python train.py --loss="sigmoid" --encoder_norm="layernorm" --encoder_experts_per_token=1 --text_encoder_width=256 --text_encoder_norm="layernorm" --text_encoder_norm_position="pre" --text_encoder_head_dim=16 --text_encoder_expert_mlp_ratio=0.5 --beta1=0.9 --eps=1e-10
Rows from block 7 of the text encoder of a small contrastive audio-text model, named by matrix and row number. Rows with one number within an expert belong to one neuron, the router's apart. Each number is 128 + 32 x the weight over its row's rms, rounded and kept within 0 to 255. All counts start at 0. Numbers have three digits each.
After each expert's rows are labels from the 100 texts, of 14848, where the router gives the expert most weight on average: "fires on" is the input token at the peak. Only what is clearly more common there than usual is listed. The data: synthesized solo parts of chorales (CocoChorales).
# router: slot weights (text_encoder.blocks.7.mlp.router.weight, 32x256), inputs 128-191
# up: expert up (text_encoder.blocks.7.mlp.up, 32x128x256), inputs 128-191
# down: expert down (text_encoder.blocks.7.mlp.down, 32x256x128, transposed), outputs 128-191

# expert 9
router.9:175124132158151128135129120120150201157168117139182119165118140180088149112110139138121130130136129136068170159125068093106118154137013073106043139142077077143131108102141133159121129105133059
up.0:125139129151214145162164132149156109176145107161131147148145131140084113183147116049186117129095107085097108132096144212077094152133119130150124153090130159153138091163139078187132198154127112
down.0:176138138107117164233100080083089150105128098171079168100104099120131109102092168176114170099106137124115152104189108086123145162075040084125098170146121149181103156137154102107180095114076080
up.1:094155108162160124109119098091126099116116180147135148126067116080147122177145150106171160147099101206124122115106090149124164138122143091124160161119188138131163146152223116127124086115131195
down.1:116167137123170088091144108150129133068123132110160137066139091148159120180137168137122161136082114120201145144122138159185099151097153138136150167101153117113097145123103136067155103195206144
up.2:106145119153144171133201161138131059149094126134134157133128076104112153136138108017154084105106095132114096129111126200096115154158159127154148167115142143159141098175105088179160125142124129
down.2:177124095118128102159114099153143190127156083149124190121121138101117098047125176184083129162129161129114084117149097063173137145133121173183123166161111138198125174154181121122119119117036136
up.3:144151116158144171164165170132147141204154130169132152167120130135109150147114131084156094137092149118100079135111122147071108184147120070154105134097140136175149111185136081196143168152104124
down.3:142114114155180156192167159113134167175169114152144137152155145131089144103080116115164133160090122114157146114154122134130109133170055051127101166114103082162098114175146038177174150139109104
up.4:126133149135173128095182133105098111142121160119088109111096127084082122104109090057161134093138087174123127141109101118159110124142125152155154136140130104157117131148143133126089102108169137
down.4:152122127073156104151148078121114153077207091090119117086195078117157109117086172176074136122115060161176167133174096044162081138102133126168169168206157080133082118111151116060157099141156103
up.5:109128096157138142122176085182149122093089106180134183142123101166126094175163134135122122141134186162142136120124131080120177101098182141154094107093154157099147178111164121102093126117153146
down.5:102129158097118100113094109143107093082095157105134106077130138167155100149154138184164133113139138139138129146103139123145133061097175177078129108099176186081140133096103154101076092102143190
up.6:160161096172146165164164141154175145164176102186130156152126110153133153133122128073145108123080120129133093129121116138087095173148113096149133154089156140163117116170157060166162171162102122
down.6:177165110148174174178182146092135179180163131156119155157133140123086129105094134114179123140083123096127130117165146144138117138146056054126081144159121088156090125168134067170163158133091103
up.7:130160117130148148149177137148175143178130106156148163149126092120098163151135128079179095143101121136120117094101089116106105153139097033118129152116144121164151116189194088182143152133147128
down.7:143132114108152156129147166140109152159170118123110133173160136107108139091087098113127110157147089084058120079158126140108168152120097109136107139130117117168107085167135085169123191138106081
up.8:052111141189093087174085070134105163126136044125145137150072183136124117125145094154125136124079152104095150148108129114124168115113103140177077104106109199138110120104191147131124127182165125
down.8:080042097171084061114128135120133128153108082116148126133073140058134146096115082182103125169104103140087169154141083114185185058179113145159123127131112143068097141103115126123180129120149145
up.9:146159096156169153176188150119165167205151111182160182173108094161101167149136117071132098122099124107109084131140124141113138153165100079152095144114120137132122108183164063191152153140127118
down.9:146161115147161194153137147123157121177108150163141181167142144141106145131105114056160114120097163136132110123106143158083105161131099067125111161101111144166146127151123074182145168136088103
up.10:144159099169168150189183146117153178191145095172165187156111107149100170135135118067125098145091134124128094116140093137107125162193108083148107149107131121120112121157147073196175164144141132
down.10:138152114144158161172159154119138167168129123152113153182140150120088148088110099069135115125118147113137116107123140141094119151148086078135098154109098122163119124174119086182170182148111100
fires on: "<end>"; "b4"; "horn"

# expert 29
router.29:115170066178154136137118123086111189143135128160141122156143159110130185141099121131152147134069120071100114160166138172166121137166109123098112146113140091176147133142160081163208139105120116
up.0:173091111178135131156143104164134128131141080170153124129134092126040087166157158146111152126182146117131175085145088145114109116145054139141137079116117154077111074075147081126123125134093084
down.0:117127151101119129110102144118170103102099128100139062089126131141155114165101173209131183128141145174168109111095113145134127144131131153111184040120184181082124085083125102141110131124124146
up.1:121124208115177158114105146140109121122194134103137082166202131133148167137156108150095139134153103039122145085191170167117094141113104133153127119132144086133134045131120143090115142123144050
down.1:087139181096124120076101171141143104106159131085129090123105127119157142133116133138134119162110123082153155154144130101109121131124154124121137091143153119124144054122135187044160131121119099
up.2:116125134188108108166140125101104125146081102134132125119098139107090150071116089086166078107101101161135166158110109140118124143189114121167056177090074172135109127100117087202086120180129177
down.2:189106126146089103118096106109168123105106103113106132128184128135183078096152193176090108097184155152132080078135103142113102135134143165132176134130156162077161118051139097124110122142095207
up.3:179163148165111169124128142120068124157108180098094197142102112096159145077154118086177087080199129113118119135133067116125163099132134139119126151145138120141142129152107149153097070098106164
down.3:157133131186155151068144063111190142119159132176136164112098103115146073147160149136123158129077138097146149088171121178133202111144160112134216101163183072143140110131162162094137096128127075
up.4:184111159176157126175127141143121123171142090107156121129145131185115141103164133134124134098185141079136120156115064112160083050179121150122088134137084136087096137096089139129121104158111096
down.4:107077159099081083119085147139140078104098116103155060096132121134158124157134094180113121095146119135162145147099126109183153078137144175069111094108129142075108115080086166057081089123176146
up.5:156151120148152154157148107159125115167135135159119206147106131150096129158161141053182094120136138106117098168119119114106148112112134136099024147093115154144097171174123135155079106110137139
down.5:156154138074070115099135147108184081123132153130125134114128060061166135110136125141129136094163116137143124095124169139164104119092200152156211098168160114116136139130116173059139081061102139
up.6:104129179100118123136109132115135126137153113148174179153127135124144178107097075108141047143090117142138079130143151081103131157141155093134074165108067114156151128147145166156102103163149199
down.6:093083143120082109113113139141096135109160111138103201120130100129129134076170142123095045103163134123103076093151086071066141166136176176196155160095134132142176126083145142095122091125120185
up.7:183162100181152124187129138082143128162099178143108101162146141118112145109150137122151176159160107138158143181099089162107098079170113112122110187144109143077172143098116113219131108141078185
down.7:101142158137066082073101133139183077102111133144161108119126060109148125142123157161128154166151136151118152135116119139130154086127174149160163116134158135088163143087165154108096056106142172
up.8:116163183155158159111127136119083127157156177072134077210127119089127166124106097138120166099122120089126164156157140146122139108100143122137143115159156099148155084134113176100142084089151098
down.8:075144131133135104081123141153141099120137164099140070116102068127154154193126156144142156153130152067132179171115137121130107108098159114129159106147139107146181091141114176067119084127136097
up.9:136191200129121148121115129107105107138124172072121093188119091079159189068102080108147086088117094107103144146144134140105133123098160140154123141130133115150150073141138158129114084099141140
down.9:058116161155065120077083156155143097103149152140106083153108083147159138143154156143133122113159124067132144118131095130095116116107197167165149143110154135120192086108138168086107086112135149
up.10:129106080132109075206147097078115129112118063159148191091086168130102091095119106125139126140092112164138106129102153127144102150186096164152079157105067169139096167126122072184098172181108164
down.10:163119130118087061137125112089154125092130079119105131090148116164154093107131165137091142111110147176187084127133133125144093144154133162120164151128123169102123156104138102140116122165143220
fires on: "<end>"; "e5"; "5"; "d"

# expert 11
router.11:147170085144067153105186156148074180162109144097098159174055164105134103131116125098111156088190135121156117125104096138083102127183092117094173086153093124150131123154104110204138096169125107
up.0:071077133150109118107124125136096101176116122112162104126107129118118150144111108121172089100144159151156164202072088098191119059114156113109059123116088132171127177126110148064097081089157165
down.0:109120159089130073113120123140125093109113151092157126096146119167145099164105138135135105111111161152147129153065114124146082116079170113058084129144134120129135166116107162088121086123141157
up.1:095088138147136126109161126129098087163102150111126121123098139101084155149108113118192101097155141141158155212109089100187134059122118130103069153110107130151123166142101134088082105058155170
down.1:156133174082152080113121143124130116102114172099140121095162135161172117157122157120120097083107149129143119159109132125136067162105151122060117159126119113109113147118099167084111113129160145
up.2:136071075145089156124160126146119158109120138126150095146123085090178130077091090170145117107135133206130193145097090123181140081091171096143138110204109099094142134088125079106187108110108147
down.2:112120110123106121173106069169100134115124082154165100120128112156102113163146147185126122162094137174130143128113111127149113100059128147076077070162135132084131154083113091153157138081152147
up.3:182103112174140156134100162200167135181127117125125135095133109135116123197180144134139136160150137097120140093135064184093127140166137120095122074074158144097142090132119097194184097139060115
down.3:063121128112094117090150118128139158116142114092085126155115167110108140050120089132116128135096092108095093089172131092133199108116119145196142163175098152148124091125146151149095130155120133
up.4:092079134142110129121156130141097081169112144114141121121110133123109150150099109121174096085146147151143153207087095089183107065111128137112062144127080129172122181124086142071086092051165168
down.4:146122180094128088109117133137137078116105161078163127093159143164150112154089138137139098085108166149167110161091132107138068143091149121062126139134141110127126168125116180070108107113170160
up.5:191142105109147170180141083158133160161158144156163139171180099116156122088144087092119105151079098144136120147144176137147093127082107109109072183184120034136109155143073125153155169071125132
down.5:146086159106116066086186118130115107141118141078182125147130124137103132133181099128134086122150211107072172144125180123161191154147149156118142158095146096154164199103190162100049172147110152
up.6:153111154143121157128148145188092093146116151093140100155146130093124144077095086155134124105187132149081157122123118127079145124116120171131128104191125136110155073086109096148066143098088135
down.6:164141174065111124187143101134149117146121112088170103100150145202110123131130092202098114124136159129152105130136153083117120114112113129077099049161060137109083146099126125113099147131133126
up.7:170094132099165121119106140146123153122172140111136135103174158127142121136131144174096128185095144119141119098139140125118091186148112097098144121116142109094102151107119108153220190096073101
down.7:098135117101129093088124163114130166083155163112089155129135135130129123094150173163093199153140126069096080129196142067116178151112091137122180138146126136132145131130157161106095103107153149
up.8:145115123135117096102151117166115105112119052112181100138106071162134079164161132114109123106140156125113132104104091121109150149129172144170142096126161127182138076149134168081087107151131069
down.8:087117143083075073063125130153102115114139116064109111145116140117124112083116088095122130087148102107111083114150142115144130152139164171162180146175139119159147095159139137136059127188133117
up.9:150143126150104186125116118139067097142143141082104092125138127111145180112113088139137127077177111154096142167143107151130127106107127166128142113166070089131121138110108128064133089117151101
down.9:154102160112079135142117113141099116115117119109158052114151079132144111106088136194121122128134126158129144109115108104113107100113131138102099068211121079086145128061114136107120095066116116
up.10:171072103176092129106146163146135108151093077139156117174115090156119097164183150101117122107147143129105104094113054141083145137178182139148173103105130151133168075119130136135113092171123090
down.10:090137136098085082096154123161098136138119122064072114165102148107127146072127069106123121125135113110112095115143148106135137133133139172172158148145125108158115098166150134162086161181133121
fires on: "violin"; "<end>"

# expert 20
router.20:139155118082110175166171096121125133114149111177090135135155091105130111122136131091101120147109157135127110078185147168104102179128090142080090141096121079121137133136117086167134123140157129
up.0:154144123136178142169136181138147160215145158097170147147114114134125165116105108082160132107167145111160109137108067156143130121171100067117099135164128123151128090163144095158161139120151103
down.0:138154107115163136108157143102088121140126147116163142155129143062087139144043127082168094117078153109086093128148168134112108145088164105111103139097108089142142148145106139133120152091090097
up.1:108160205170143203137087134106113138160131192116095140170145137065151187093128122115176094068086098116108115131163128141097122140147128122157139164089144145098115061104133127160103117123116203
down.1:111115163198104162133031111141155062131122145128083135140147135113137153184122156163170115127150113126091103124114122164061096160137135138168126135097162180057161116076154094111087069112129209
up.2:083175177125133181136071221118143149148124183106072142149174183114139208113083184138109125175109131062129104107173176148061122169164125093104121138080088146117111117117133129166154161105074158
down.2:128196173171107156118088128156126107106114165132072108126169068135134196140139133129131094118138085103103075122151155115098154138108137154137088135113127155055104086081129135094090107092119216
up.3:132165127109136151153099133138125167125123171126111141168144138142148073114137212119116143157109152113052087068134132128067133189085148149104163104085173171099098110114142131170125160080120150
down.3:106136130161091096107098083111156087092103100158068122153098116106134097152180122122146150135098049139098073113116157144108133146112153173161163137121166195082131076130179155113075109125172145
up.4:164120176134132147096163132138121113135122095110191120107120083144128153150140073087123050066124140151152129160162076134158126114112156129141074093146113086173108136130116150077134060120148051
down.4:111133154108124130134098079135104097089156107148160110063145083151136116136158118138151093112144164162160144149135139113131155108150174141136093117159141116141179136088143142057069073136113138
up.5:095165142111144148131095148159127178128112165144101143158144148128134092109140217133108159176117142098086098069143151139089140191130119148119144126081194176091105101122140122194100167100126163
down.5:096167100154106107109104075119151073085072103162076139149111132115148099168176143131146163128098072145102087114103151134101130149093143174173146156098153205068114076118174174125079124124156153
up.6:139174148188122154124147130099109136162113163131122137168109098121123180086144118078114126088081169136106117151123064110117143114148155120196164133122101141131118124136146156134123080165154158
down.6:085078176154102108079076104117144092134137134112120107117148172131140115164160139149166092110175131143131130130098120196129101126148140153102120144075167151078156106065128125115097119112128157
up.7:158114163144137201134138112157117107125122159150149113106153059102146144115121112062176043052130124173106134139154074140146124114115166121118098136141125071119120112114118143097143062097133115
down.7:135161175146141135150067075123088068111153066150133159069151104172140122156162129140158101116126148128169148155096169098090137123148141171164098118121153167152167133122146130079066067151116125
up.8:122151120084088107103152091150101113068144082194138141079135067136146106106174086066112050103073084173136115110131122102154126174111141162136130175122165086146096072153135132108112106138159092
down.8:108133147139130100159115016136112073099174055181136184085118129149107086150197072135149096121116090169165129118114161130096133145126154160107070168120162108168123125149161133105068125148124094
up.9:148180127129092149140129195088131144183141142081097123179118119109141199105047129135100144171134157120153097148134152123149082133144109044148126150184053080172141170156156116160135107119078127
down.9:111146113167086131140124108152088110112126120135101129108184110172127131122142130149108087146114098136092091144147156120114133152134146189165095139127090132056144156060090138103111105125149210
up.10:132119097100126175063158110126095138106156148144163129091157081079149116098111078087112057088098106183141111120167105125183127120109157119108133159196146022138143095127101156090156086107147080
down.10:098128162119155101159094037148114105090185087175166139068111086194143116159177098132135083122119146163138142141139141105112164130145147144122080132116176125154150142133189157056094084145146091
fires on: "g"; "a4"; "a5"

# expert 6
router.6:116118146134142190186108181203143117116136143184125104159183107184173127125143176115149090096171185126169123103136111103049134144161168130167116103096114108129150093125125144113121093141169089
up.0:107101116103090200132107163151113160119171153162155085114173081178152142071154111090086098088151136167139089114169085120134138138133161161145127112171114078149137081093139115098145110139175111
down.0:125165129114183124140134108114158123139110144170188136084110133144093158174146112098146134167099177166140151171085176182106142087088171126133084093084102163114182182131148109166147141139100169
up.1:133142175134139126077074161099157101107121176080130147131110155127175135174111178084129168190145107108111054090114087116094109188173160093093168132083185173108140116137131163126122106114131125
down.1:102077142145068088082098154106176120103144158107120122158122181133181105124088135142108191203131073119142103108110123117134118145189116142119176158141154142116101117110146153098103142119165132
up.2:155102104145099113224163068155116164123117079125123122123103099124072076070135145150089097141086108173154139111125112089153115131075100127159054155204067090139070161099122131151173129082114129
down.2:088131176139138113155127088127095126094099106114146157138114148148131154156131134145141124131087182068139190161115185113031134094137168150169124102096130223152130147074158176128126130167107151
up.3:126073107169129167122087158156177112155106118111131116145117114130088137188107177154146159140185148112067136088091066161117083100143108131150125099086135173112144151091141089126136109122103102
down.3:121130167134125151140072141149127045142072160132116140137155153159141153173151136101149092151187086086090092104110166171075110121092171204136081109030127201115160113092114145127079148117115175
up.4:195203125154116076103138121096109114114104103105072197129107141066133079155165123117185088092132131118145117163161104127109115141128142093154136161086193164095102100162139136125098104147102160
down.4:168072133176102143123111132136166092156131079091079142177117159093123138121139096190116181128203116029133125134130146137109094069202116165117156099155091151110139100095117181091076052142141123
up.5:116073113146128171090089196124148153189127152102161129118112161148160155118083103092164151094184154154130070114090026167128096144178121124116170108117116123179130078139123066157121139160152095
down.5:120147101108146110171099125139141087136078149156133123130107183126106175180132100100162133146163115149107133167087139179094107070100146173080057100071091214097129148138121096181105161124122197
up.6:172179121167137111092136096109114088110073100115079183141115129066137083187149143095177106093111157093132128153180105123085161129133163095152164136075183169094122104134149160108091091141100176
down.6:144088129162083109103110143109165079145112086104070149153135167086134089135119118169129184127180093047120102131134166148096102085199118147135174129135105175094119111101127202075051066149156133
up.7:154151107104107161162170155135128143130141150149138093160184061143102144102161163116101146190118113108094096094157184119150128112061149146103130119159090059119204154129108134140158175107094152
down.7:175145162088161119128167127085141129134166131115141112090148112133088096107135177153088165186069100092112103098147172145128172145101142145161189100148115093112110131147163101129135157113077133
up.8:109105105156107096125161097107129200168191098135137152130075148130115124101121149145100167159130108138128144150129130079176145098126081122114089150175084105201121191170205137133165122121115149
down.8:126117146113114121119127123168115124121076150120081111120087116084149152133142139119147103097149145136126138181101129149137053100091141187155146115125170174121076150089113163135122093116182183
up.9:096095140143159170072081150115172110145153160148163110142110165170153176159142105125188181099158143132119127154154096152131125117163142146157126091095158165208161135146168087098090136180129138
down.9:100105105131138091125097133096114064134059146138178150118081181152112161190145049100188133106179147168134146203087131146095104074117187176096057103056098211106189121124106128112070114173153177
up.10:108116137144165212085108162109159120155156170157178125133140150163163167172134102117205148100165155116112105139144098174108132135151148132125140103098138142199158137151151079098116136166111108
down.10:134111095114132121134089128093125084103084134140159148106099197158117152192142090113177135125196156151145164183097118162093099086113179167094067098068097203096179154110120111141074140177140173
fires on: "<end>"; "f"; "g4"

# expert 0
router.0:142183094167218143158154167112133121192166162178135148178142154123128154065097083109150125144098136085116114141122143146100143147131091107106122158144076117122150153148117109185160174137105137
up.0:147150094146136148155165150168192142169221093153150156134108106114063154152160101088132096162118126136148113132130083129098104129142095084132091155114122106134129096165185081169127126111102129
down.0:169161111161169190166176137128114160178156127166109146160127133126092155093119117082151112129105128107113111115142110133098139160140085070119091157131096089181111128176129080177172163134116088
up.1:108132136119129139148117127100166145107122147109190145210155172120168152102050139149142077182082132105098089113171184115087141189113162111144095146113101130130155144112139109138104219128106158
down.1:104115136087086062129113105074100112089120136101152098111125119099136114121074108181121115106139099215158126138162149102163095146090173174189123131125150156119134123098133099122089131140128199
up.2:142050172125143099125138165139136126108153108098198091103149121159139111100121092115108076125143144140131103092152083093127132143179139120143085090169076081116118100091093168113139127147130058
down.2:128093176114145111114102164099202117099136151103132104091136132142170139140114183188122137132138163102146134169147138131218140091125152124114117120101106136080086167089101134067124113109097187
up.3:123137094064122070158173129120131103095158109127164139090147122148122072101116057099106126195063087141152077103154196127153127161153135136132124171169104091129099136171107132138114184152145118
down.3:136099084123103072125163121089156117092094094077123127107146129092124069155082161151080151124131151153187146130133175131207101140119161135181153140122113141119109175111102124113128147136123196
up.4:139172104160104112116134134115093082099154108150075138128153188143098096170183083163144146149155133082164137176145150103047147112173129164067134183117114159117170158144115181116072114159133141
down.4:096087154115085064080133113103143095078100109058104115127112162142133105136118145158117129077154118129135146138091157126062119099142171180114177136131128177095152109090127171091100091133159193
up.5:165107127116153071169157097147124110087168017145159191067162141163114096147160075136114072131096141107159147140149148095110149118166136164130089116138078125116078123124132136115105150205137096
down.5:127094128084116052148114112090156105082082085051115129117137153099172095148089170177101149105147131116189124148104158132182119106132154143153132108108121190098076134106122138073117128140156171
up.6:124102142071167128083111157132104127107203126117176124059147193218132123157111100146109167177140145094144096147145140084134158132196115129051127095135120119150082144189135177073093108145143091
down.6:084089144089104069091083141132151104091125142108138079092118124163148103169137151156098160137145132138123107148105137113149118114120158169100152092144127136081135131093127189059121090126154147
up.7:149138143154124131120134141147084097112121093109112162103136171148104140150149074163152126100193182076185163209150138088073181063155138163108079109112086169130138159104122163093046073144104154
down.7:111097179093106083104099117119132074087091119061127102098137131139153110152118152188114106083164129123126137163092163111110122077112185163110161089136131188094116106089107181066089076141147190
up.8:167153134169111128137209157143195153157162124138156134158092109143099142116132126083155135130127109148112141149154091113108102123149070074146102132161120120224131095179170072199147121121093077
down.8:136154098126191172180156142120115184166160099147076172163127160090108156112112073074159139154103106099127111108163133130152141152142088054101124148142082093169090141155181101142144188144100102
up.9:109070146149114096162113143130133122123109104082172125167164195162133118107096137176083117190148180091149102097101166113116137101174120128100093124162043118091162175082091173132108166145110132
down.9:137127205108119081117108142122135093105116121068105117111146137126162116132132124190094104079158132110167136170140187110176102106100151155137129131114099139095108119100101136092091107149114201
up.10:150141146172144119125091142040143131150113162090118080174096167118160160141124175152160189114158150131102137138097054184080093138115122141149177117102124173117136096107153120148172103151112133
down.10:097111155096070083070080130169110083075121105119116089078135122109176118152126122175116105138113119146150175153095131127129127102140149181128187087103181161088145092101115143097101120110203163
fires on: "<end>"; "g"; "f3"

# expert 2
router.2:152138117163231131172181148121108173146155135145140114170122159147102148099045139108189143139101173151114135151186167139106121167178064094102079137127099106146153129177104066130130142100138091
up.0:125142095089121133067160177125177119073124172119127118120170147131159155184102131185143183194154145094146125116170214143177159123133141139088147101122121098086168172140117112079094147094109151
down.0:073086143075074082117104113145094087094120128093126105112127113114164081102128161203094159154114133141106106112111183122160152116106156180123166131161167136105165167095105163077104123102128155
up.1:141191123150117155154115137108115040120108190145087120156141138115159160140137081132191163116150096147143108156099149186054128143138151150122128164138120167083174160147090142154083094121116160
down.1:124082120087069075134097115156129094057099142121125099104138128132150094121113177196070165128149118168111138112123142085125119103113169194128160101170152166069161139059140164079087096107168163
up.2:125126133102161135114153141170094089098124118152166154078156164183097125199126104104161131156155148101144093145136149104095166124180135153086076098092097157085114169155099139107050113143142139
down.2:078092128057072081117096131151121102086081099093131066127126126162155095129137179192077152107134151161089100082080148124120104141095165193124160081134152165097158145085153163092067120077135154
up.3:081098133089100103100118137139184086074084143109189136124154128117217116181094163153176098154087159130149121055095144129155136164123193111141134086084196134115139135122151120089113146129145133
down.3:076103145095084076104086099161112100074138111119120126093116138105164088134143144172127143145127121121168149140113166135179155112093187162107154119127189146088158134126101153077100134129153169
up.4:143071115118149132127143065152103124122165071124158150126181173114149052152102143183123076140091143083153109067166151138152142151160113122106146117173120072104118144090098141084142170161143082
down.4:104101164115102100109082123153136089077099123109088093102137124097168108152127175171137136102144109121144087120098164158145110143132145191123143107123164144105145132077139146091107095110159138
up.5:127160079152119147165137120109131046112095165159095133139188131111164140135151069129195127141137090124188142164114157184119132092132168163083086181138117123061170172110044151126109116094141149
down.5:110105134096084072096117112161113103074092083084125091129148107106151061123118157182062139126128133175107151103109151101138125099113177182136160110164141159086177134075138144085092105116154164
up.6:141137088172118105190186153114176175154218101157132151172123123115086172138128116098132119152098117105176129118137128126091098143134087056136073143136135091128113111148188104152140153152086121
down.6:169153098164179163167176144097123168172144133157134155168133147118087159106110110082158123123103138112123125132148111144110115149158089070129094167115099101164112133171124086183161160135098095
up.7:138164123136136094139129140124122094097084138135101200093079193151100128159152131122174143136156175122141103155123139101063174149165139154127098143065122225137112172169157130143054101138118173
down.7:075108142082095073091092129167121096067108150093136089111136136118176099113123148183087160121157137139118174136110167088103122126099186186122181086154181183092165103093128169079092122104160152
up.8:175144102161089140157164167148202165156171111174122160164125123134112149133131113092145120158089129110165103118150131124097113165159071059143060139139134120120101097144180070176136147141131103
down.8:163149106168175177161171142102124164180148127157132159161126139133088160121116113074152104128107125107125123119138109143110120160154081069129091163116106101174110134172133081179168160127098096
up.9:113157107104092099131098144088137113076136124112122123125123161163158143152116132191107210200123161097167111135131217102156160125118153140100118112133097142118137193138119152097091150143127131
down.9:088111137092111052094126108154113121074107122105132108102103133122162073103131132188095156146116103156115100128135176093155119137113173182117167106179144130086142144108107158093075134124148145
up.10:154149090147126133188167171143233183162165100161144186165124119129083157118142131085138135146102108110137133134137100131093097156159080071128068156155141122124104104146174075190149144111138100
down.10:164150099159169177170171147108129162178150125154131166160134141130086165116121106069154119135115128108127123124140105147110116149149082063134097173106098103171102129177134079170164161142109105
fires on: "viola"; "<end>"; "c"

# expert 19
router.19:139110171141117127174161137088105154140161102137161123188156114123141177099110093113103050111128126130112150120158093084096153114145068109123099172102080121136105097091139105157123137144147152
up.0:176152095153138147136183145091191153197120153161130122155090110158085126152123145067200173109105111136141101139138125158138065126123109107152128118161136102165148119179140069177137151149065108
down.0:099156130102171194155138076143099142135164144198164162169147078150158146084133171119115109188122137122136121089194154080123147153090098126198102171154174112159119094169172109135121101117117099
up.1:151110155168104150108171176154167150128116126101160078161097109115084135097106117099144090087141116144088156096107049112070159131129116114161081084101133122142108067107119086150135155114141095
down.1:136119194078074107106130153153162131121107147088130169158165078125151117131093175108089111190119137127105072072125128073131191150109204123149185129138176105127117174165106152113128136128109147
up.2:121076135126091110165143158113190164106141081117181134188180132135149156070098115148109070128117111132110117045118132086120155116169118130145078134131109097123135090106119123136086172134162151
down.2:190115176112093127100113116164150125134138123096094215161159074125186134126135190138075095172141204075087082062125133046100122138152135134178193102155171151161103170124163166111084100112100155
up.3:159143145098129113125115128095086169131148131111119143077088176206153157096146087125111154117144111126095068159163104114152153150134140199112140132150081134179056158150128147100138110155141085
down.3:122102119100103095094120139085139143099136116101095055121088103116121120135150130157089166100159084117128109129180102109169172161101127155167137098143087100115109097104104143054157110126107082
up.4:126081160117094122131134166117184148111143104119166100193160111132175172072087100129109083113141105134119113043126124083135170118150130130148066140131119088131137105084113126137090150112168159
down.4:169122181094085143109112137160149098153130134104100210182155052101170153109127184160073104169138190100074069062134127061101108127139157120167192115138179135148114138144166174113090084129091165
up.5:138091147105099125148145146145173165095183101139164118177192096155150157086097105142082092149107118128119133048127161071130177110133114138118081132138117072136124105108124129121097159125185144
down.5:155125184088110123095110098157153114152137101114100206184163056102181136107146177155068094166147186097089062074133152075119124121144159126190193118161182132139124139142146174092090087120109143
up.6:118062172137087121150126159135171135107146113109191090174180121120157143079078114138104067106133112144103133050107109098110167106168130145156078121133134111101129069084122119134089146118170148
down.6:186124189098094150095126123142170104155143115088096203161149085112214146113114203160088105183136181085080052059130136050097129149123140111174194119148180124144111168137149183113108091129092117
up.7:142169045163138135169118181102099123163074130150086133109092150153065164099180113105120212114133181084160090157117132159130123105142111129109111147100062125118118153153077147183153098134106126
down.7:126138112122128095107119109109126142109108149101102086140096131090096113142155117165089135103148114117135153142151110166159138056108130154071150130146084115059132073090103162140133115116158181
up.8:166194046132129145166141093127092136134106122200072160138156099129088101094202112110124121110057130123176095147124156159126104120118116133105156171118110095088124105140109131176154117139153143
down.8:084138130117140128128107085130121117104100118091110110127125105087116087140119138160136122140150106153143151140119144162086129039092167148082137119138121158030166056060125157123119103106135223
up.9:129121064167108099143171178135139102170057096122150142133036118123050129161113142127153136116143206129115125122076086143132142133138138088170111112100063147147149181134111115189149114150111134
down.9:151165124107159147127098139099079132131103161085152094128155142139135124142112146135127145092190177105164102141152136174132116114069178147066175085082137142068102106099068149107119141154126166
up.10:169219086147138131167177089115093186115153127139062184146085149141108080102188127100129142133058136123108106154126120116100146128096142154109154175134144134128090124163137146152152130132160120
down.10:100123117120100089103123126155135097139096123087094142146088115055153122161122099187157133130175122095096180120071123150127147055069161116098154128091165139083147082111125139133105107107144207
fires on: "c5"; "trumpet"; "c"